config.yaml
model: "self-supervised image encoder"
dataset: "retinal OCT scans (Kermany 2017)"
train_examples: 49215
crop_scale_min: 0.3
activation: "gelu"
kernel_size: 3
beta1: 0.95
shampoo_beta: 0.999
merge_dims: false
steps: 6700
epochs: 69.7
decay_fraction: 0.3
warmup_steps: 330
Rows from block 4 of a small self-supervised image encoder, named by matrix and row number. Each number is 500 + 50 x the weight over its row's rms, rounded and kept within 0 to 999. All counts start at 0. Numbers have three digits each.
After each channel's rows are labels from the 100 images, of 14848, where the channel reaches its highest value: "top examples" is what is common among them; "peak at" is the part of the image that holds the peak. Only what is clearly more common there than usual is listed. The data: retinal OCT scans (Kermany 2017).
# conv: 3x3 conv (model.blocks.4.conv.weight, 96x96x3x3, each kernel summed), inputs 0-95

conv.94:480477410514531525512446487537468539449527473506609518446538425553482464457431479578560438495495480515297482488498429535536492536535393499445489449475469533625502453542583496483437457566503479446502597545496445566538458503533521566581506492525533445531553431554516561498504464520481465516
top examples: finding: normal
peak at: centre

conv.42:516414632504474541413509516468491524545620550451440525631566555514486521488514533414439406485495526488470567428522586520486524537516465637471496476428516477468550423456487493438487424486521503443505531495473445519520564451524484494487602499495541511486469490468534488490542456527536563631
top examples: finding: diabetic macular edema
peak at: centre; top centre

conv.51:432468537532531495480537500564456458429488395550554520382563456527480503490477548489525542521607465516521431563490550469433428514530543435507574479519513590542555509521540526493555506461488498503499529427549541556395444501571470381472548546449602501514500529500470483458603400573548498429
top examples: finding: normal
peak at: top right; middle right

conv.34:465504490560341512490444465501610393519532472555474476531499452533422493521507466457447520530534510485551384485550488415550507501425653458516520460491483453566542521450583549548523495493425524527471485427523497536516506512458544385536400523407527494488543504488431465546480511496489485573
top examples: finding: choroidal neovascularization
peak at: middle right

conv.28:550580420468434461462569464440499402458549579539493506545409500515493520486523477478555477404426537552532476459501518551455579501511544469550544463444572525598511505529508563476444477511502548647566512500480531528513497467476457507492492513478458525499398470498432539563511638601461517407
top examples: finding: choroidal neovascularization
peak at: centre; top centre

conv.0:491479491433529537510416557366493513477458483532500509534481491509530434490608460494499522499468589505486465543529593519553418461492521504540408568475434483627510331481501419495430564575471469478427565432501481448467483472520412514548444452481458476467554542523522515523416456464510488525
top examples: finding: choroidal neovascularization
peak at: centre

conv.84:452402519469482599449375602491476429513545532420532568564513499506526407472547493445553454511441498496512428494530509653573399471550553491532503491542446492542462461549588479584529536467477449488466520416474504553487467492523522451569488511360514528485538537489483514481428470501516505498
top examples: finding: normal
peak at: centre

conv.90:501445438561612588485527457567383500411477539523628560504531431520442423434469529519456437464537481559502496469533496386510558532463496460444465470524486479424430411471548542586557566518548436471413522495542467477481541513506567456438543480495567540505532528483545574460552484467485512510
top examples: finding: normal
peak at: centre; top centre

conv.46:598474473516546465471422635492497587436551557524526563580536508498498514416459617548483511511614524560492551499495479467534450497495475472415510424488532585542504501504487568447582374514469594502599485516512491484450487461491452492472568493400551522490496468475501469506576567559510525464
top examples: finding: diabetic macular edema
peak at: top right

conv.20:538420572494547458528568575553473538515537571448512563413505519485426401507387537422496586452523454500507422434514494552478536456491542476522495491502442487512497514524478463481468445473510470549444483508522466462568531456509408485398567524472489515674490449528506496454456399448461603492
top examples: finding: normal
peak at: centre; top centre

conv.7:480464560485547524517567324533413408612574459498549545513493528541467539540480519454546389469555466497580422495469515399412419526489454487529549475557479467504504486506520557495585507441479530500530511426514515564508604476458432372498459538548492493501513509503454510460544471525520521524
top examples: finding: diabetic macular edema
peak at: centre

conv.3:503579504578494517510498548525541534509526465560380406532563560534541629489607493471475534468504480530583507624446535552554535570548548493494498555471435470493464537430452506428443529502490514463571552518464502599397495497543618443531518542493557475447560553506509481492556537453535463477
top examples: finding: diabetic macular edema
peak at: middle left; middle right

conv.60:523453482519548441507540451449419509506500419503545506591477508459524581465517500492571551566421453445510498506531477520543515509539466496480515485526499492402481542445419398536557503562479497461401519528540550522479425564443428565510373456519571537449575522507394390542468483450451580427
top examples: finding: diabetic macular edema
peak at: centre

conv.30:483446542452464482564519548456460478486619479504457481454504425458487465538500474476503428459652527466514458518505521539517448497484480531503600563547464548476557506448470475537566486452406492456516477457480403471552552430527547370504482483556531419464432483401538477556456465449558440615
top examples: finding: choroidal neovascularization
peak at: centre; middle left

conv.45:358514562480532498453472465538482480569535412518599495510542453528555467564553435477587504436538518544590523467469565564505487517459497618505467541473462519550576505541597560509537466491533461495500498467520527544422530485523571428596528641540595476467434448512479448524466515543523486487
top examples: finding: diabetic macular edema
peak at: middle left; top left

conv.9:524534568521496548455487479457494548439525467475449504505414424533473536448558440393474417581499537550510500384474487511454450504476436564479477410496590519614535445503500494521500434520444531531441476531530452585524516441457477489431557418485516518489488485475476443525471656440388542509
top examples: finding: choroidal neovascularization
peak at: centre

conv.24:454571511405565473427455376529526483469556443513488539476486598436546517418478435515464466490451460426491440466466559511519424497493417491545498506495543500458438513484469489442515576456570552451409462470429565508570467437511478405545404540558432458485563489526523495451520416455511460411
top examples: finding: choroidal neovascularization
peak at: middle left

conv.38:424523469620469477557471545513543456539560407506540438448623518550505553502516538581593513580484492561573497526445498463459531484548544473503482433480497495483450549616498544479468587458532553524489473510527563600478472545495603426615497514522498489505517502543437566573596533515528486476
top examples: finding: diabetic macular edema
peak at: middle left; top left

conv.73:504510532452459504390541552480418416500516569500454468557428498515508532561523526374426541449484554549544507460537646448426540521491503528588450537463586451474507480430426483480498470565533444534426512452556444477437500480510438456433529551493558580419448506482572512504542544476458444484
top examples: finding: choroidal neovascularization
peak at: middle right; centre

conv.32:413511562483505492493488565452498527481503526555458546468435514571427447583513399455426507502519467497546538490491555512531475520467512608569438578652450441512517503563498481521509566393530412429399543452436478487478538522454539526558399570541458560467469490444515500526555448495517543544
top examples: finding: diabetic macular edema
peak at: middle right

conv.67:498404471495432572517508567561463487400430487490580463472456515435511468494407539498520501476530475527382508459600471459443453475496416465526486457491489462480546532465448410564398494467537420481433398468496517391562548523489554566482529510497401467513516423478542479551487502458477416555
top examples: finding: normal
peak at: middle right

conv.10:477454459473440503493502452460422389501447471498514511539544523500499407506482460449417466484475500520504458430524497419529423492539488456540492477574483480498574434389442457559482539545452484422461548376544529528513440460478501362579456507410512539467616525502432455502514421494504509592
top examples: finding: choroidal neovascularization
peak at: middle left

conv.92:538416477473541461532691344516479529502455462492501514542443501477492572444388541518462486428566514512513506557516515428544483525498483582515536565598472535481532472504498429528544536602453511435451545466456421538502467538529537488533504533479494503558480511413520486441510432545457509593
top examples: finding: diabetic macular edema
peak at: middle right

conv.89:567562494602527619376549484481502502525480473529496519490458522444524477427480520370502504534503498524525500515473570459462395476578451519528549482468472470497468552422481429530469476500533489527461476515503579436509535468652410513429499471481372524511465490476536476542639545527500507485
top examples: finding: choroidal neovascularization
peak at: centre

conv.87:442463356591505508511505543562416487466480441482545396473484448505542516507473530508517598532564474525553549460461478507532437471396425514462578559502506445495505480549437465481539488516530431510486450557512446407481483497572466475448480469472659424484438488574466456511490582462431470534
top examples: finding: choroidal neovascularization
peak at: centre; bottom left

conv.91:471404592486466513497519443468434579464491537487477503488526444492436429394481525407497345496489509484491474481481498533561441501411388496579505526482508455456495441478493468585568515449455401544541464549491516484622554507464462571478477494495433477497415508500503467412408551501503493557
top examples: finding: normal
peak at: centre

conv.15:446406437529455410455454554388540426489541507543546521524526458438443432515502471512572482564481545530454484536508438522546406377457558454462546470448500534640499524455448457468494468436462488541449455556427528426471463570494458534493495410465472445518488468407475476543501431472537553504
top examples: finding: diabetic macular edema
peak at: top right; middle right

conv.71:470519525399501464491527462443553497518433474463428528463540568516580575518556528436467486475489595422584418535510539482463589519472525439506379443486465573540484519567546495467520417463431498471530476523420480571489506468452492444475603485417456594500532515575521451413467448549446483441
top examples: finding: diabetic macular edema
peak at: centre

conv.13:405500435585485536539433478491538494483551398546550490507567603511496554459512493443493392612468405510495471539480479453430465505463512535474510474557416480426422544517486514579431530448533475429517510460548510525544480520478516412568484483414450445459474495645438500531493483457520451569
top examples: finding: diabetic macular edema
peak at: bottom right

conv.55:461527463559455561489491459421538474513576519550550486558502484503506478612555491375444416537468527418507449462468579504544465525434475497528475566548469483533538576458481453526451535541455387421450510490453495496498571474499455426419448489511484559440471511491406462649500507412490444474
top examples: finding: choroidal neovascularization
peak at: centre; middle right

conv.95:491530520495506499454471513485504556430524494503493477407530478552462553479501486451487492480445444465393505518540494415428532429382502441533519477425495469488460522476489488487438418519528426526600493624473451466477522444516521460460446574479486311546489403459561495459586589479498504457
top examples: finding: normal
peak at: centre

conv.4:422542518413484463526498452474388458498553422423493513452536484463469504481491452455541345516519511581505421483466478500534494494450496507502576535545526504495615502491452460530494598491444413429419497483596570499552493479484468514388567436487507541469466485511454450522531483360487519551
top examples: finding: diabetic macular edema
peak at: middle right

conv.22:476493554538476488567557511486508471527505491416400480513512410450442481511572460511491452463544482539675456471484582474431547359476525500550540490516530462423518552433489469467508477470491581559497446456496586427484601485504400487408524503443502460451455576442488456482567536487484523510
top examples: finding: choroidal neovascularization
peak at: centre

conv.47:529442502552477491488467449606429575398423557467550451481432432566440536425395504461581476521486454476294459487515455571466523580520440513476498439478508452400466478472464511501519486455464457488449470540518511516533546494541511596476535472491528417503492468470498546442525502500465481551
top examples: finding: normal
peak at: centre

conv.49:546562460608474417572546506516443506502513495513447515518481482466480573490512507503544491688518441628559487493405474524459469473580516513499556472547468501528511483508498530607503456492493518512573477587515464521490447585432474516595459525439513520415558493514368535530489571481530528541
top examples: finding: choroidal neovascularization
peak at: top centre; centre

conv.18:460548514487485560495483477531514614406573439521558451472422553542520541442523445438491570614501487483433546577470399487564470498470457498520559513390506588448632557544506475504540422471507420452463482488531462450593492475546482557495508529533555495537438508492467427542499555563524447470
top examples: finding: choroidal neovascularization
peak at: centre

conv.85:468424461494443525546359618579457556385440546502472443533515454520494445425515522525550512502499419507383521493534448536539530400542484506502481477518504492456514402532492490429483510592481454525458549505504566493495487502635380579435512454534481472493589495500484508495477518496468472545
top examples: finding: normal
peak at: middle right

conv.36:449492527553518509435479470480596492509583422461490520514545594508539504458536520389451478590538461566430472454534554519442557493466495464501468340453507456478630437577501492548557391492498521484424462466535439501487514433526490507453591525476529544521539489525483410450495478479405470487
top examples: finding: diabetic macular edema
peak at: centre; top centre

conv.54:458491519450467450527380460560524403480582498583479489548487580573506496517649501411479445492478466510397421517464510478443484433481478465505561413515564485443477457552523514537590512556543524465445552512455497597526493467469483450557566606497487503419490496503535547499563480475564504426
top examples: finding: diabetic macular edema
peak at: middle right; top right

conv.80:475450396483537501481546516473513489399561446602539507515466518567500411433445506493485494587475522507530488432494445418511397567399474500447522542405482469513545545502603504535381506548523439430453499418500462567507413478523598530452540456413518504479491465518471451482487537441507443526
top examples: finding: diabetic macular edema
peak at: top right