config.toml
arch = "vgg"
model = "self-supervised image encoder"
dataset = "retinal OCT scans (Kermany 2017)"
train_examples = 49215
image_size = 48
crop_scale_min = 0.3
horizontal_flip = true
color_jitter = 0.4
method = "vicreg"
norm = "batchnorm"
activation = "gelu"
depths = [3, 6, 3]
kernel_size = 3
stem = "deep"
widths = [64, 96, 144]
downsampling = "max"
projector_hidden = 1024
projector_out = 1024
projector_hidden_layers = 1
init = "xavier_uniform"
optimizer = "soap"
beta2 = 0.999
lr = 0.004
beta1 = 0.95
shampoo_beta = 0.999
eps = 1e-08
precondition_frequency = 10
max_precond_dim = 1024
merge_dims = false
one_sided = true
adamw_lr_other_params = 0.0011
steps = 6700
batch_size = 512
epochs = 69.7
lr_schedule = "wsd"
decay_fraction = 0.3
final_lr_fraction = 0.1
warmup_steps = 330
weight_decay = 0.4
adamw_weight_decay_other_params = 0.05
Rows from block 8, named by matrix and row number. Each number is 128 + 24 x the weight over the matrix's rms, rounded and kept within 0 to 255. All counts start at 0. Numbers have three digits each.
# conv: 3x3 conv (model.blocks.8.conv.weight, 96x96x3x3), inputs 0-9, a 3x3 kernel for each
conv.0:098130097145138121193119140136149140139112140098133112115126120101129140128086107124111143129151129152120136147117124143134128130094120110116107151120139115138129127110122098132106127101113143116096139144124132115115144157126121163103121096118084150119129131101103118117
conv.1:127097142103156110100117129126139113155163128118121125142134135146165146121081104153123161135117135158116129160145149133138128157106137095172128147132167144084101130147124106161117134111109156142135141135105142168117089166104119118124142111135152116144137124146159123115
conv.2:130140106092152131176147144114140149174156101111137145161073096140157102111091138157151104103089162120083117129110137138111154121086160146170133148110124098144111106122107120131075112101112150149138118124151117117087134085150117151084139112144187108149141128101077136128
conv.3:128119157116135151166135072135126098102117163148126114115039139111125089158142150118132141150112150067154132085087125118090103103131120148120128133098130148119124112082097101089127152101151152116154129115125117171109110115165108090107103114117147171121102154128142089146
conv.4:136142097100145102116111156119159110119137119114125120165097126128112150052132098140161105160142128135165101118102166145123141115148122158111144116137131136118109128117125133108125118124127167156144132144137114167088099146166116113074142146120147176144167154141170157198
conv.5:138127127117111087089133116146165104118145134120169106180126153087097118103061137133122123118140113126097121125190107128150166192153163108105168164089115131116146136130114084074131096094131177131126130138083120119149163148100081079120137143127177163113143111167133162155
conv.6:134125138150130125142159134128132123105141166135117117163102146114169118156063121149130156170141160131120135133123158124140101116109118118124124125134185120112107132138127119115124122133120132107145131168121153088150097122117140124167109178112141135150137158111152120122
conv.7:131111123170146101137152159113144138136156115124154124223112157189100128112141110166139116136109161141096106115134117109148125149135120183100105150145133124119140140117138109131128135110135120154106153113163150094119128056143130067101073174097137144124139105140111140130
conv.8:138114085104104125129133128126134136134133147108147112148136104120120108102114086132131140136149113139129124138125116095117090148144133108084066106079069111113077156143162100125136132100124139096138133115061094154147171099143181115062150133110116151128126103159145156129
conv.9:152124107091107131107156105129155083150133109111126158195122114092101137094079124154138108159145110129119130136143127143102156160112137095174139201128101124132102077114114189090133127137126139143115154099133148113126154134100072176082127122113151121142122141121098108136
conv.10:160153155133160151089124198149088112103146121171144084181116134150128139145098187110127113155101121122142101117135127139117116160108139146147109132131139159121134112147165175125136167094153125122099135193108152112159174155094091108150156104083120107165120149098147111168
conv.11:140113120108141097142123121154158136127139118117141123156094102116095103087097076130168120139089157132139126135144116126096136128120130141124157158156119118117130138078156151119132124106103151148132123137138140178101103116110162122133076158128139125151121155113136143124
conv.12:122128104187140133137142107144114115125112163103125079150084169115136184091141080162107147121106104123133092120140141132125130153091156117122165151077142118094109101154130147124125117114111117142114122130133102122106117118099082151081185222155144165133125139128122122136
conv.13:158140099113141131102140143113146085108129136113145117106119094165095113103115089153125107166113128093185141120175127133117134128099153163125124130092111070111104160138164151154128106140143177159151147129153153131128132115123113151167134169142119134103132122151141115130
conv.14:135153100171106149071122165114135092177093121102182129085139119119077076088135078150141103126109152137109127143110130148153145166126144182100066126213196130134136173106129133107124121108170166150130113146114132167168097110077094151188129095135127129120134140099124142161
conv.15:149129148111128060170115126108148142085119125090225103097195072210158030156145038054140133153148106093119153112146136093151150128105197114107105165189186070097099188093119169132111127111108118133171112073135147080162095155109148187052132053089152114138078123140163099110
conv.16:134096136104123120157094138145130149130162122103132113086128092109106085147116095103118155118129131153149117159127119129117135145100110175190180179136104149105094142128139082116104125094112164128164149139137107101153124150111134106138097155073130141128147139139106126131
conv.17:155113136144118105121124137119129108138137129101124105195105138163131148078097088144098096132101128170124140164128124165091126082159132147132169066096124132076060157126145192140173152166125144131148130109108139137081112118096118048165150132124162127142125124147115121092
conv.18:128115140131140115131145090120114134114122118101142079115109072100114117117098117141100128124127142127100128124109165113107100114118091131120147158106095093108116167112115127132110109135138150174132157128152171116159088137146125146133082134143139172130123174135189123181
conv.19:110115115121116120093107074091136098132136106133150083174088187166090162155118097129104118156115113154078115144125133133117101143135158130125103106122086123088084178163176118177144130116152121112130143129108108118127098097093194112128160101106109098108081146108127098126
conv.20:108140096125097126127135107086155130127185113129127099092105138116145106120104097143123141131152143156122099129162118152108166185118144150139110171144111111113086163142159125115130127103161106150099133087131125166101125118131136099115189081105088108110146079103115110130
conv.21:139110112132118135103112104121104149128145129128138118179086128143115135123141085146130139112131151117119142129090123115135096110159127149099157117142138156115121086057110100109099135124116138121166146129113123127137132155111101137132144159128150117120152125135123117132
conv.22:205147151191117155164165096114137167119133069118116107127160102183073099149100126104181108134070144118095144104152133112114155140145116170127173146192167109078101148122143149134157121132103135173105089115119145120102124182096098142163132149184172120171124140118125106145
conv.23:174133142156146147163159131128159099144162085075125122074136131163091155095029143169106122164165095112148107168151156134148105120120138110110100138129143091092053150153134140081168104098123130082109107113110136124150219177095086163074163145122124147105108137150117152132
conv.24:141142098137134099119130148144144150169135195187125153100099108151129100132175143120132147095167130135109139121129175146161103111162140109123121158122120107148109166137133165127186122199122147136127092132147089126134115139123132143177135150128135118132138135124152121117
conv.25:135111138115161107115113141139162121159122138137138114055123135135142058109103143132142113157170121188127119112119126148096122172116126151093102101106158126137125116161157127132149151115124119092147100145082108088137086100133116114142104078111149102148128144129106141147
conv.26:108142168157140134161099064134140106116142140133132107160093113121099098134115074157111127137145124161146113154137114126081140077126142195116136141133141138115092125070073106053103104108127164136112134125118111124134151124143141117103163142095130111128151151139133125151
conv.27:131132131120149124165092120136124142118145105104126089135127152161113135154159098125096101075086111123136102111160137128136151165106134174107084097167122142076113107112149098095128142125078147168105158146127146136122168073129109148122114147096141090145165131141112139113
conv.28:099122135112100098134127115126114142152135143127144118086134098119082118141105104106144144112153093137107133142142121143137161128156150157166175150116162143141073140157150170125153168153157143148133143115145156114149107142073112150154161106107118118117117110139153116128
conv.29:154157102134149131115124155145118111103158119101163091086127100106089125104135112148140111078146134159113131130135150118099139135115120100158170147171105128083131118104114134151104127120138193124106165174126127080161100113120133166109126125114129122133156141112155102152
conv.30:154122152134114139115146133137172072139125149113134140139111107102131127150118157120143112167091128153139125124157125125134155164120141137163160123118148108118130108136095118142134125120121161140126115132118139127113122092136155169100124135124141125109135138139067091070
conv.31:123093117131133161160109120157154151169142179137156122144105055118131119146140126138114130126163147134128168158197125134147176127141152095154127154100106127123129139137124126148137121156159117123123119105162158122124135149118113132112158118108132150111102165137141107142
conv.32:170138147128110137111164119118178111116136146089085078168106099122107163154113164126131155126134109127146134122165157114108099134124109099120176135139119115128128132132129114159107095112106138140155132117078089072124142119114116167161120155101147105152145167122123139146
conv.33:147144161133118121167153122112098138127106113093160106111121106143110123143095130145136123132106111113151134160101125122145122100146149159125123145085134145128111152133155168137132119135138106108117153120102132117115132113128128146109106130096097148128153149100132116149
conv.34:134141072133100124105130115093119102108101130081160138132128146128113165117130122105104116127113109124149137117141126106110151133084112158114129134119090103100121124175159128114131139090110153092120110094128167117098103162086125142174111103156139102125135143087181117116
conv.35:111105125143140117137138099107153092142124179105165129194151127171150086150069131130153088130140110160129155107090113146159129193158158142117100164099081135089115159136182139171161140108144168128106134133124139138148145108151114165141093139127115108107126097124121149139
conv.36:142128139137108123126117112099106110144147124118144108098149121173105108109140097129109122112116115126104130103149122125108114085083117121144115119136120092140080177148182130122113137144128101139101122130114138105133062178091127130102160145129153145155151128133152136164
conv.37:160114117098156152172122130107136124151117142111122117126126134086121119139089097135141118128113130138097129067068079106109103152112144129132128135087115137130098101152139154094185156127127105115104106111144123135114144146179119065159137120110146143148136139139140111114
conv.38:129123129125108104125158145115138141151145104109161124171113121154119132106094134123086160133087123103093127139116137158160168162133178128119102147131128092137125145156154160086169124165106163131147148120164142153124103097158106144105156099143137150112144087170108146116
conv.39:127127084122146126099115135116150097120116117106109114136119135056115122128101113133130099145124108131170134125121095094121112117133129103105138101149108135105124135101139160163124128127129134174093161136135144093187113097160131172081122116117179178109142156197150113184
conv.40:097100101133135110171138131128150132150163129106144091094140128134152099113108121134128109186107144113179120148096101105144110151113159140171090173127133114095108115086148143108103137117119125166085160117129134088140116119129142149103100136105107124126137119119139127107
conv.41:152109151109130104099092108141119131112151105115132081192187165216102152134110128118124113112097087104127069127131114121134104130116135128138057185147096113112046180159156178143160116090113131145082125149121121100088142162141150092107136097073127133129154152144133117112
conv.42:168188134164104139161116155110115159142147104130152139122145099115109144148092129107137123119120134125096162144111116142151133156138146116123175134125105101121095123148101108124121125109100139136166125133099130090180124165118160135094157162131118156119123138127145122169
conv.43:158125130101114095155157107126114143150167135086159097136131097082107135129156107139167109166081150161168132147101120126112091085083116164108165149109138111095161134146133113094120116133120097114124176111142151118107105172110098136136123118106109105129117145115127148133
conv.44:098154094143107096129135139113113110123148082097135125116121098118086101121114090132138106123095124107161090128149124160102145122147141097112101162148136114123115166126171133147161134130124106126164142165102140132152082149131088137102106125095142127126120123126140146150
conv.45:137119103133126123100159126105129127159161130098165107152140093124083122142101109161145128145134143148131135159098131129133143131153104144123116134127164137139141162117147137117158126163157147142116156131138160114119185089178144170100122095110158106136098158119135147137
conv.46:132138125124104167145055130108154120137122152099152101151145024168151000158080087113114156114183078133137121095133122136124143124144163155114117122126072145124082156126181141120082135165143133130098134110110105135127128108080141124079149132135132131121147118107118122150
conv.47:102107085149112111154124133129193119166112120105194109147088125132133104107138070116108134131157112113160116114124142106159121133138164152111120152081128107141126135108140145124117159114166151122128159126105144123134088135136131152092141124134120125108129142137109115130
conv.48:138148092164090171129129115136162107110154141116125092151114135141125139161093099152137095118154140148131168161165138140136154171136175166121127132118127109087132145156118123147117139126120125143128153158138122094122144113121111152101187090161136143115062159112118061134
conv.49:134128162175103146129154116114125131137130110110130151166133139108096131111162088145149106157121136140158156126113130135093115131127134144094141118107144148131141117132137134133133114140120144143114111132155160134128122064115100113097128164085156155142148166165154126158
conv.50:132157128172111144131144117109143114173145106109168104125131086133096138110088086135164135134142136146132102164117139154121146140138141196166118135141139128071077123138161135102152126108140161132104143143150111162108139176088164100136137145120126140101150112149150119148
conv.51:097153142173138120128091078118170097120185160092123092078113112117120148124100124121206129165117138116093133123133176155114129142096090157124069106099122089124119130138156132131153098095080110160111173112164133123111151186118154116098161213126090136117160115154155141111
conv.52:171145125146165143127133149112116122125129124110183091115107141084134131154119065145142098106158153146156120147162122119118129141133142133130157164180161127152126127081116125123098134134144141111115125131127128135130086146144145131094117145102130158115115081169121100108
conv.53:149128135111127128109118134138142112148114142100132114102095119121146119124114161149107088129089080117143125111153140156113118122133136145128126111143150105095116130131153148124100133108125140158140132133142161121141140111139108149131146102126150109144120150120136120145
conv.54:112111124132118121131115098151139096111172156160129120161108145133196092146112126136134134152132116104129117147145125154118145097166155106133113109131157119088117146132151166148137125103119138171113165094140145169130115104130095152077101167132149118153126123130124166103
conv.55:138146168149150156137145135104083118137090121122131098137099097172114125079128094095148131125157124144137166072111106084108113140129093100106133118122127131119121101115084116114130145134088119116136097120125091097106131142155120195123119097114090136109144119145092136117
conv.56:099129097132111116114121168174158128140171104075188121048090120063100085108107108100113131183123101101187112153153133107105140115104176174118111117141076116110098148130121127127162124148131164126084146117097099135135095140130167161075136083148113158101136102150152127109
conv.57:125134101124152102118101137098150094094152115097061114141121104116081119086149102157150150169160139152103146127094116117106123082147096116108135156129140098092128127123134099106087119142135150142154116127106128100096179112107094103097101173121151184154179124184109161098
conv.58:121124127124144107143134157114144121124092124111118119182143163127114144112139131125179132149137154154095146118086122125121109132123121133109151159136131075127109126109151118126126123129108120120144117097153144124139194079076119165150130161128129138149114124116138129137
conv.59:130131106118177134151185185117142118117101127093119121148120157150088159087133124148120101116129125114145130139126131128121137108130118150120108162174159103134162146135156119136168097112119126108149161067150150145115133107081139100091128148090166130161127139125141178171
conv.60:149151124133109115113092117116161121122122088151112112110046174068174069099178099152119068098156135146117121108132116131117149134090102181146148112036115071089132158149188119091146157145056169139088152131169110125088104100000166163144213140197155132130126137105096136114
conv.61:144099151114126129081136084129113118121176116142111148179102126107133153144119154105162131127130149133125128164120152113145156131147140123125133137105156124141125133110142125135158112136138156097142095164107141139131138173179126142084084109125152145157101122132110109137
conv.62:134142124105132126139114107151150107147163157157155159122139119117108111124082121097144148100151102124137123107186119162122154169154152143129113158115114120156107140134129132116111146127114136112125134154077137146122170118119131144127135098119136133118148099138085130112
conv.63:089129155166153137157129129131138100106131116151116132138121089167118119134064140112127142139119170134141161155146124134175137143118136167128172144169182144150078115131121099103101145105147153186154152130163155148165127165196086157118104149101105117140114082125115141129
conv.64:114106131173171110098130138111117145120154114136129125100128098116128117155166120103126073135087142099178119161130126148148142121122139100136125130127110135110163129124137116116127143119143144124169148144157145139141136127157145124114127147083125121175140147106144107150
conv.65:114111127110105104103138142168138123149145159155144111132157110140066143114133096099139141153116127132166147139126133134135093114124155135121133138104118129127113154158138145106162146102118170093127092110118144126104150123101083138094153096124143136154145132147113166123
conv.66:115135085128104160100105074149159115131095111106151127171094100106105135133131099142131127143158135133163145141090129098129125132132151155080165130128101108091096095136104162163130128116129168116129123127142130104132132084094131094125094143112161097127107154139106175100
conv.67:119126138136075104120149111162175064113138203117139138102081125115126086127051131099146116116150140157137129137125162148134136157147140127118185144146180125103101159097134125165093116132130148146104186150106151145155198070113133120104118156080121131142087154099177125117
conv.68:136142095106177122109112137111076120131160092112139075120088135140133085160113115118130142110142126107187104121131106104124111145119104135166104147144123118154098108131100080114119125105072173106139143158121147140105196123083165104124089125136160110103178123159100095131
conv.69:130137110114163100174110130140093099123140114082128134139116138114142092121094109117134140100135117160102120114090109105107109108103110166128142145133139104108130112101108134096122117095140135136130145104116136130124126084123115172138108102147153142129142133126140140129
conv.70:161142149165134142157112121133128106123133098082161150134134109174093122150125091123113167133144067141099136119109119125155138105143125147146143152123123159085109160140147184145168140164147130115127123149127149124167115147137121117122109113162141157117107121156195180099
conv.71:119132100103152108116106132166113151105164145129175086125106108171131101199068172123097133141118129131122117133119138127139141136129102168143107095155116123149134146139166143138140168060110134154121147150119155100141243191236153137186116142134127136111112117144142108139
conv.72:113097161105149113102150132164157118107176088109151153025140167056106181077116097105123124120143106115120125167141074112163150148096152084118100140103107116133117129141157131105138110122124151122071156105103131140122032217165141149109099154100104127124113125123132102109
conv.73:151073117140151143135179104123162108123140122128125135183109146130175092112082093154155096134152117161118155117164134164138143153130165148110142199128120145107079165134140122132112106143111146097118125126115163142108129101090115136110104162136120130103103146118123104115
conv.74:126112109130111125106146132139129153132152116098168104127106122148127087111121107135187095139126151147097131130129147124094136151134147139124125119131127103134102135128120099104108116115098138134096096135108164100120127133135167118139137139160122129120115129128147119160
conv.75:113094129118101107129128116147137090121127120103125124132108137133117120125111099154131129141143094140093125136132174160148098133113133128129155140115112088123115194130177156153133106133135137121113149110140131135083104104086132107107154202129142125174167116167145174125
conv.76:160125160161100125145109098125112148133138135093159114138142076121089098131093101173129137133094138118147117113155133150103150146160128152136162155147127149130123162151117111141133131134133118182115164116142138126107108129111124126122105120104147123117131128153142161104
conv.77:115169138123149186144160183150106089136145116117135104134119135171115156107119138133096116151142097112135115123122111113117134160124120151141111168120124110122116135097150121155113163130124142107136129081137113143114178129081146114167095164084111119133115113124135127134
conv.78:125125135118144098180140125104174085120107111131097130138090108145134144128094101141156105119127153144148158148106146137160123125117129150116142108136122088126112142144149136116125103101120145122135139133123120116138107096103153120129140123150158140128174135135146155187
conv.79:146119161148134103092109114133153111128119119113124139122103100140122189087043080137155144153134114152115168128125135137137107126124137202097103119140137081102148126130116128152163105105132149082149122129111124133130106177063093124098087137125154139137141079132102152121
conv.80:131141141159109127120114145110142135142161135144127143140122083106136146156129138130208121171147119134160112135129136131145115129109132120148119150089123082111116143166101163091125115110133127119098118111145130106131117139151161101116126104122107134121137101155143103132
conv.81:131133120149101150161091126139101123137145127141152118118108149153156134129085162124118099122112126126117118119136126149107138168124142123084133112126116085110132107110105118122101098116114120118135103133122142121137219244145140177103187233218123139114132139136128110104
conv.82:137131116169125160121120116126139152088176124102142111145158136121129117140115182151127140108106135140125124114121117161125145127114110141150159114083114117125127149129142105121130102110145138146157127102135142087099204160081082079178083187121112145134083096106081108077
conv.83:154119145119140148158123117131118116070150116125115101136120090098101099115110071125172116111116152120109083117154136159132104105151126106171135136101161105162095168163146151117173142127122127166122157102160116147112149108138120126083178142145124141137116121142117131106
conv.84:172177151170115181151185165120135117142108132095151067143085123136167094120076118141131129120180146136145132155125134146131167127131145172126107189094140127079091113124158120145132123117132121140133127085157133131136093105148146131109104219088122122131120138111138116159
conv.85:154140119120127116153093191134116101108110091105145107134129151059076062105098128156146141179167154124118077153120102127160114125104152118097118095063078094116099178131128131097086138122116118146098126071148129117102168152039105050128130113151181170120107139136146097150
conv.86:139156145133128171162116131120106139084095126104139108127116154141145129157067110091138126111159121118123126113074140107132093144134125142124144159145188110103106159135099171117150126138151141174113130087159153125142125107095099169119129145108115127136112142137174115126
conv.87:141112120106158146136114110142163129154110134099185093187102109153132096115107097120144143114133109163145121108163107117153135145118126125178152140137134123140116135098161117103118126125133162113084161118106129126125097112162102098142140116085124125121211118105153124129
conv.88:117153123117132124130125119121107109138129132096156094144093143116110084096135126121151106107120140125104125142140106127146114108120145126146138105076111199120077107135170121102113149150127116106113125120096133103127097056094107197113138167142124120104142127126135148133
conv.89:103120119137121121100122143103144125118134118133103136156075130129156161117132089136095114108118133120123132139110129109131142132114100169118100160112149104105094133121150100169125135107151124121104144104143094133109127119136117149073056164154146163127172122142144146124
conv.90:171117125142122181161086144120146131115117132128120130100105107131139132147104102133125170142114129141148111143155151126129130128099124146122137134122137126101138133092115132131103112095121146121148109153112143127094215160186207201086133130079125103132125146164111110149
conv.91:157094120123186106152122175121165138118135118118105105159141147169080119056116065127152096129128193152104123126138154127130102148120153154128136121114135105139108119147141137072132112094100169146132133115163122138091072133085141152111145124091144146139170164123150127147
conv.92:156148168131130167087098119125142145100164141075164065146154156162103141101054098160119137155128124124117109138122142119147094137117118122204153082146110084141105130152176122157167119123097116066106123127117135135113164184182077161161088148112142150119110143145099131127
conv.93:078088090076155111162123139117144146113138095140128116135161129132120065121080105115106117096080144083119139123134131132133121159125128149054129131102134133124080164133180150149141119133144124172121130138133205143096061162122097082125138135097132160115189156146161160144
conv.94:169141151139124109115097124101151158122131156148149137170110114110088089132131112164137120108138148132126108132138181155122114132109159135169163154151121143153141137094132111112113124133106154192152134112174162092138096104108114167112135143101105140111108103145117088093
conv.95:138109142117148126149109146106107130133130114087149096135079112156152114137090136116124122102130091146110122100161116154082154135186120180080150110165123116105108159155106136147150087151143181136081140126181162172143125147121084146138129100168150135135145089136103158094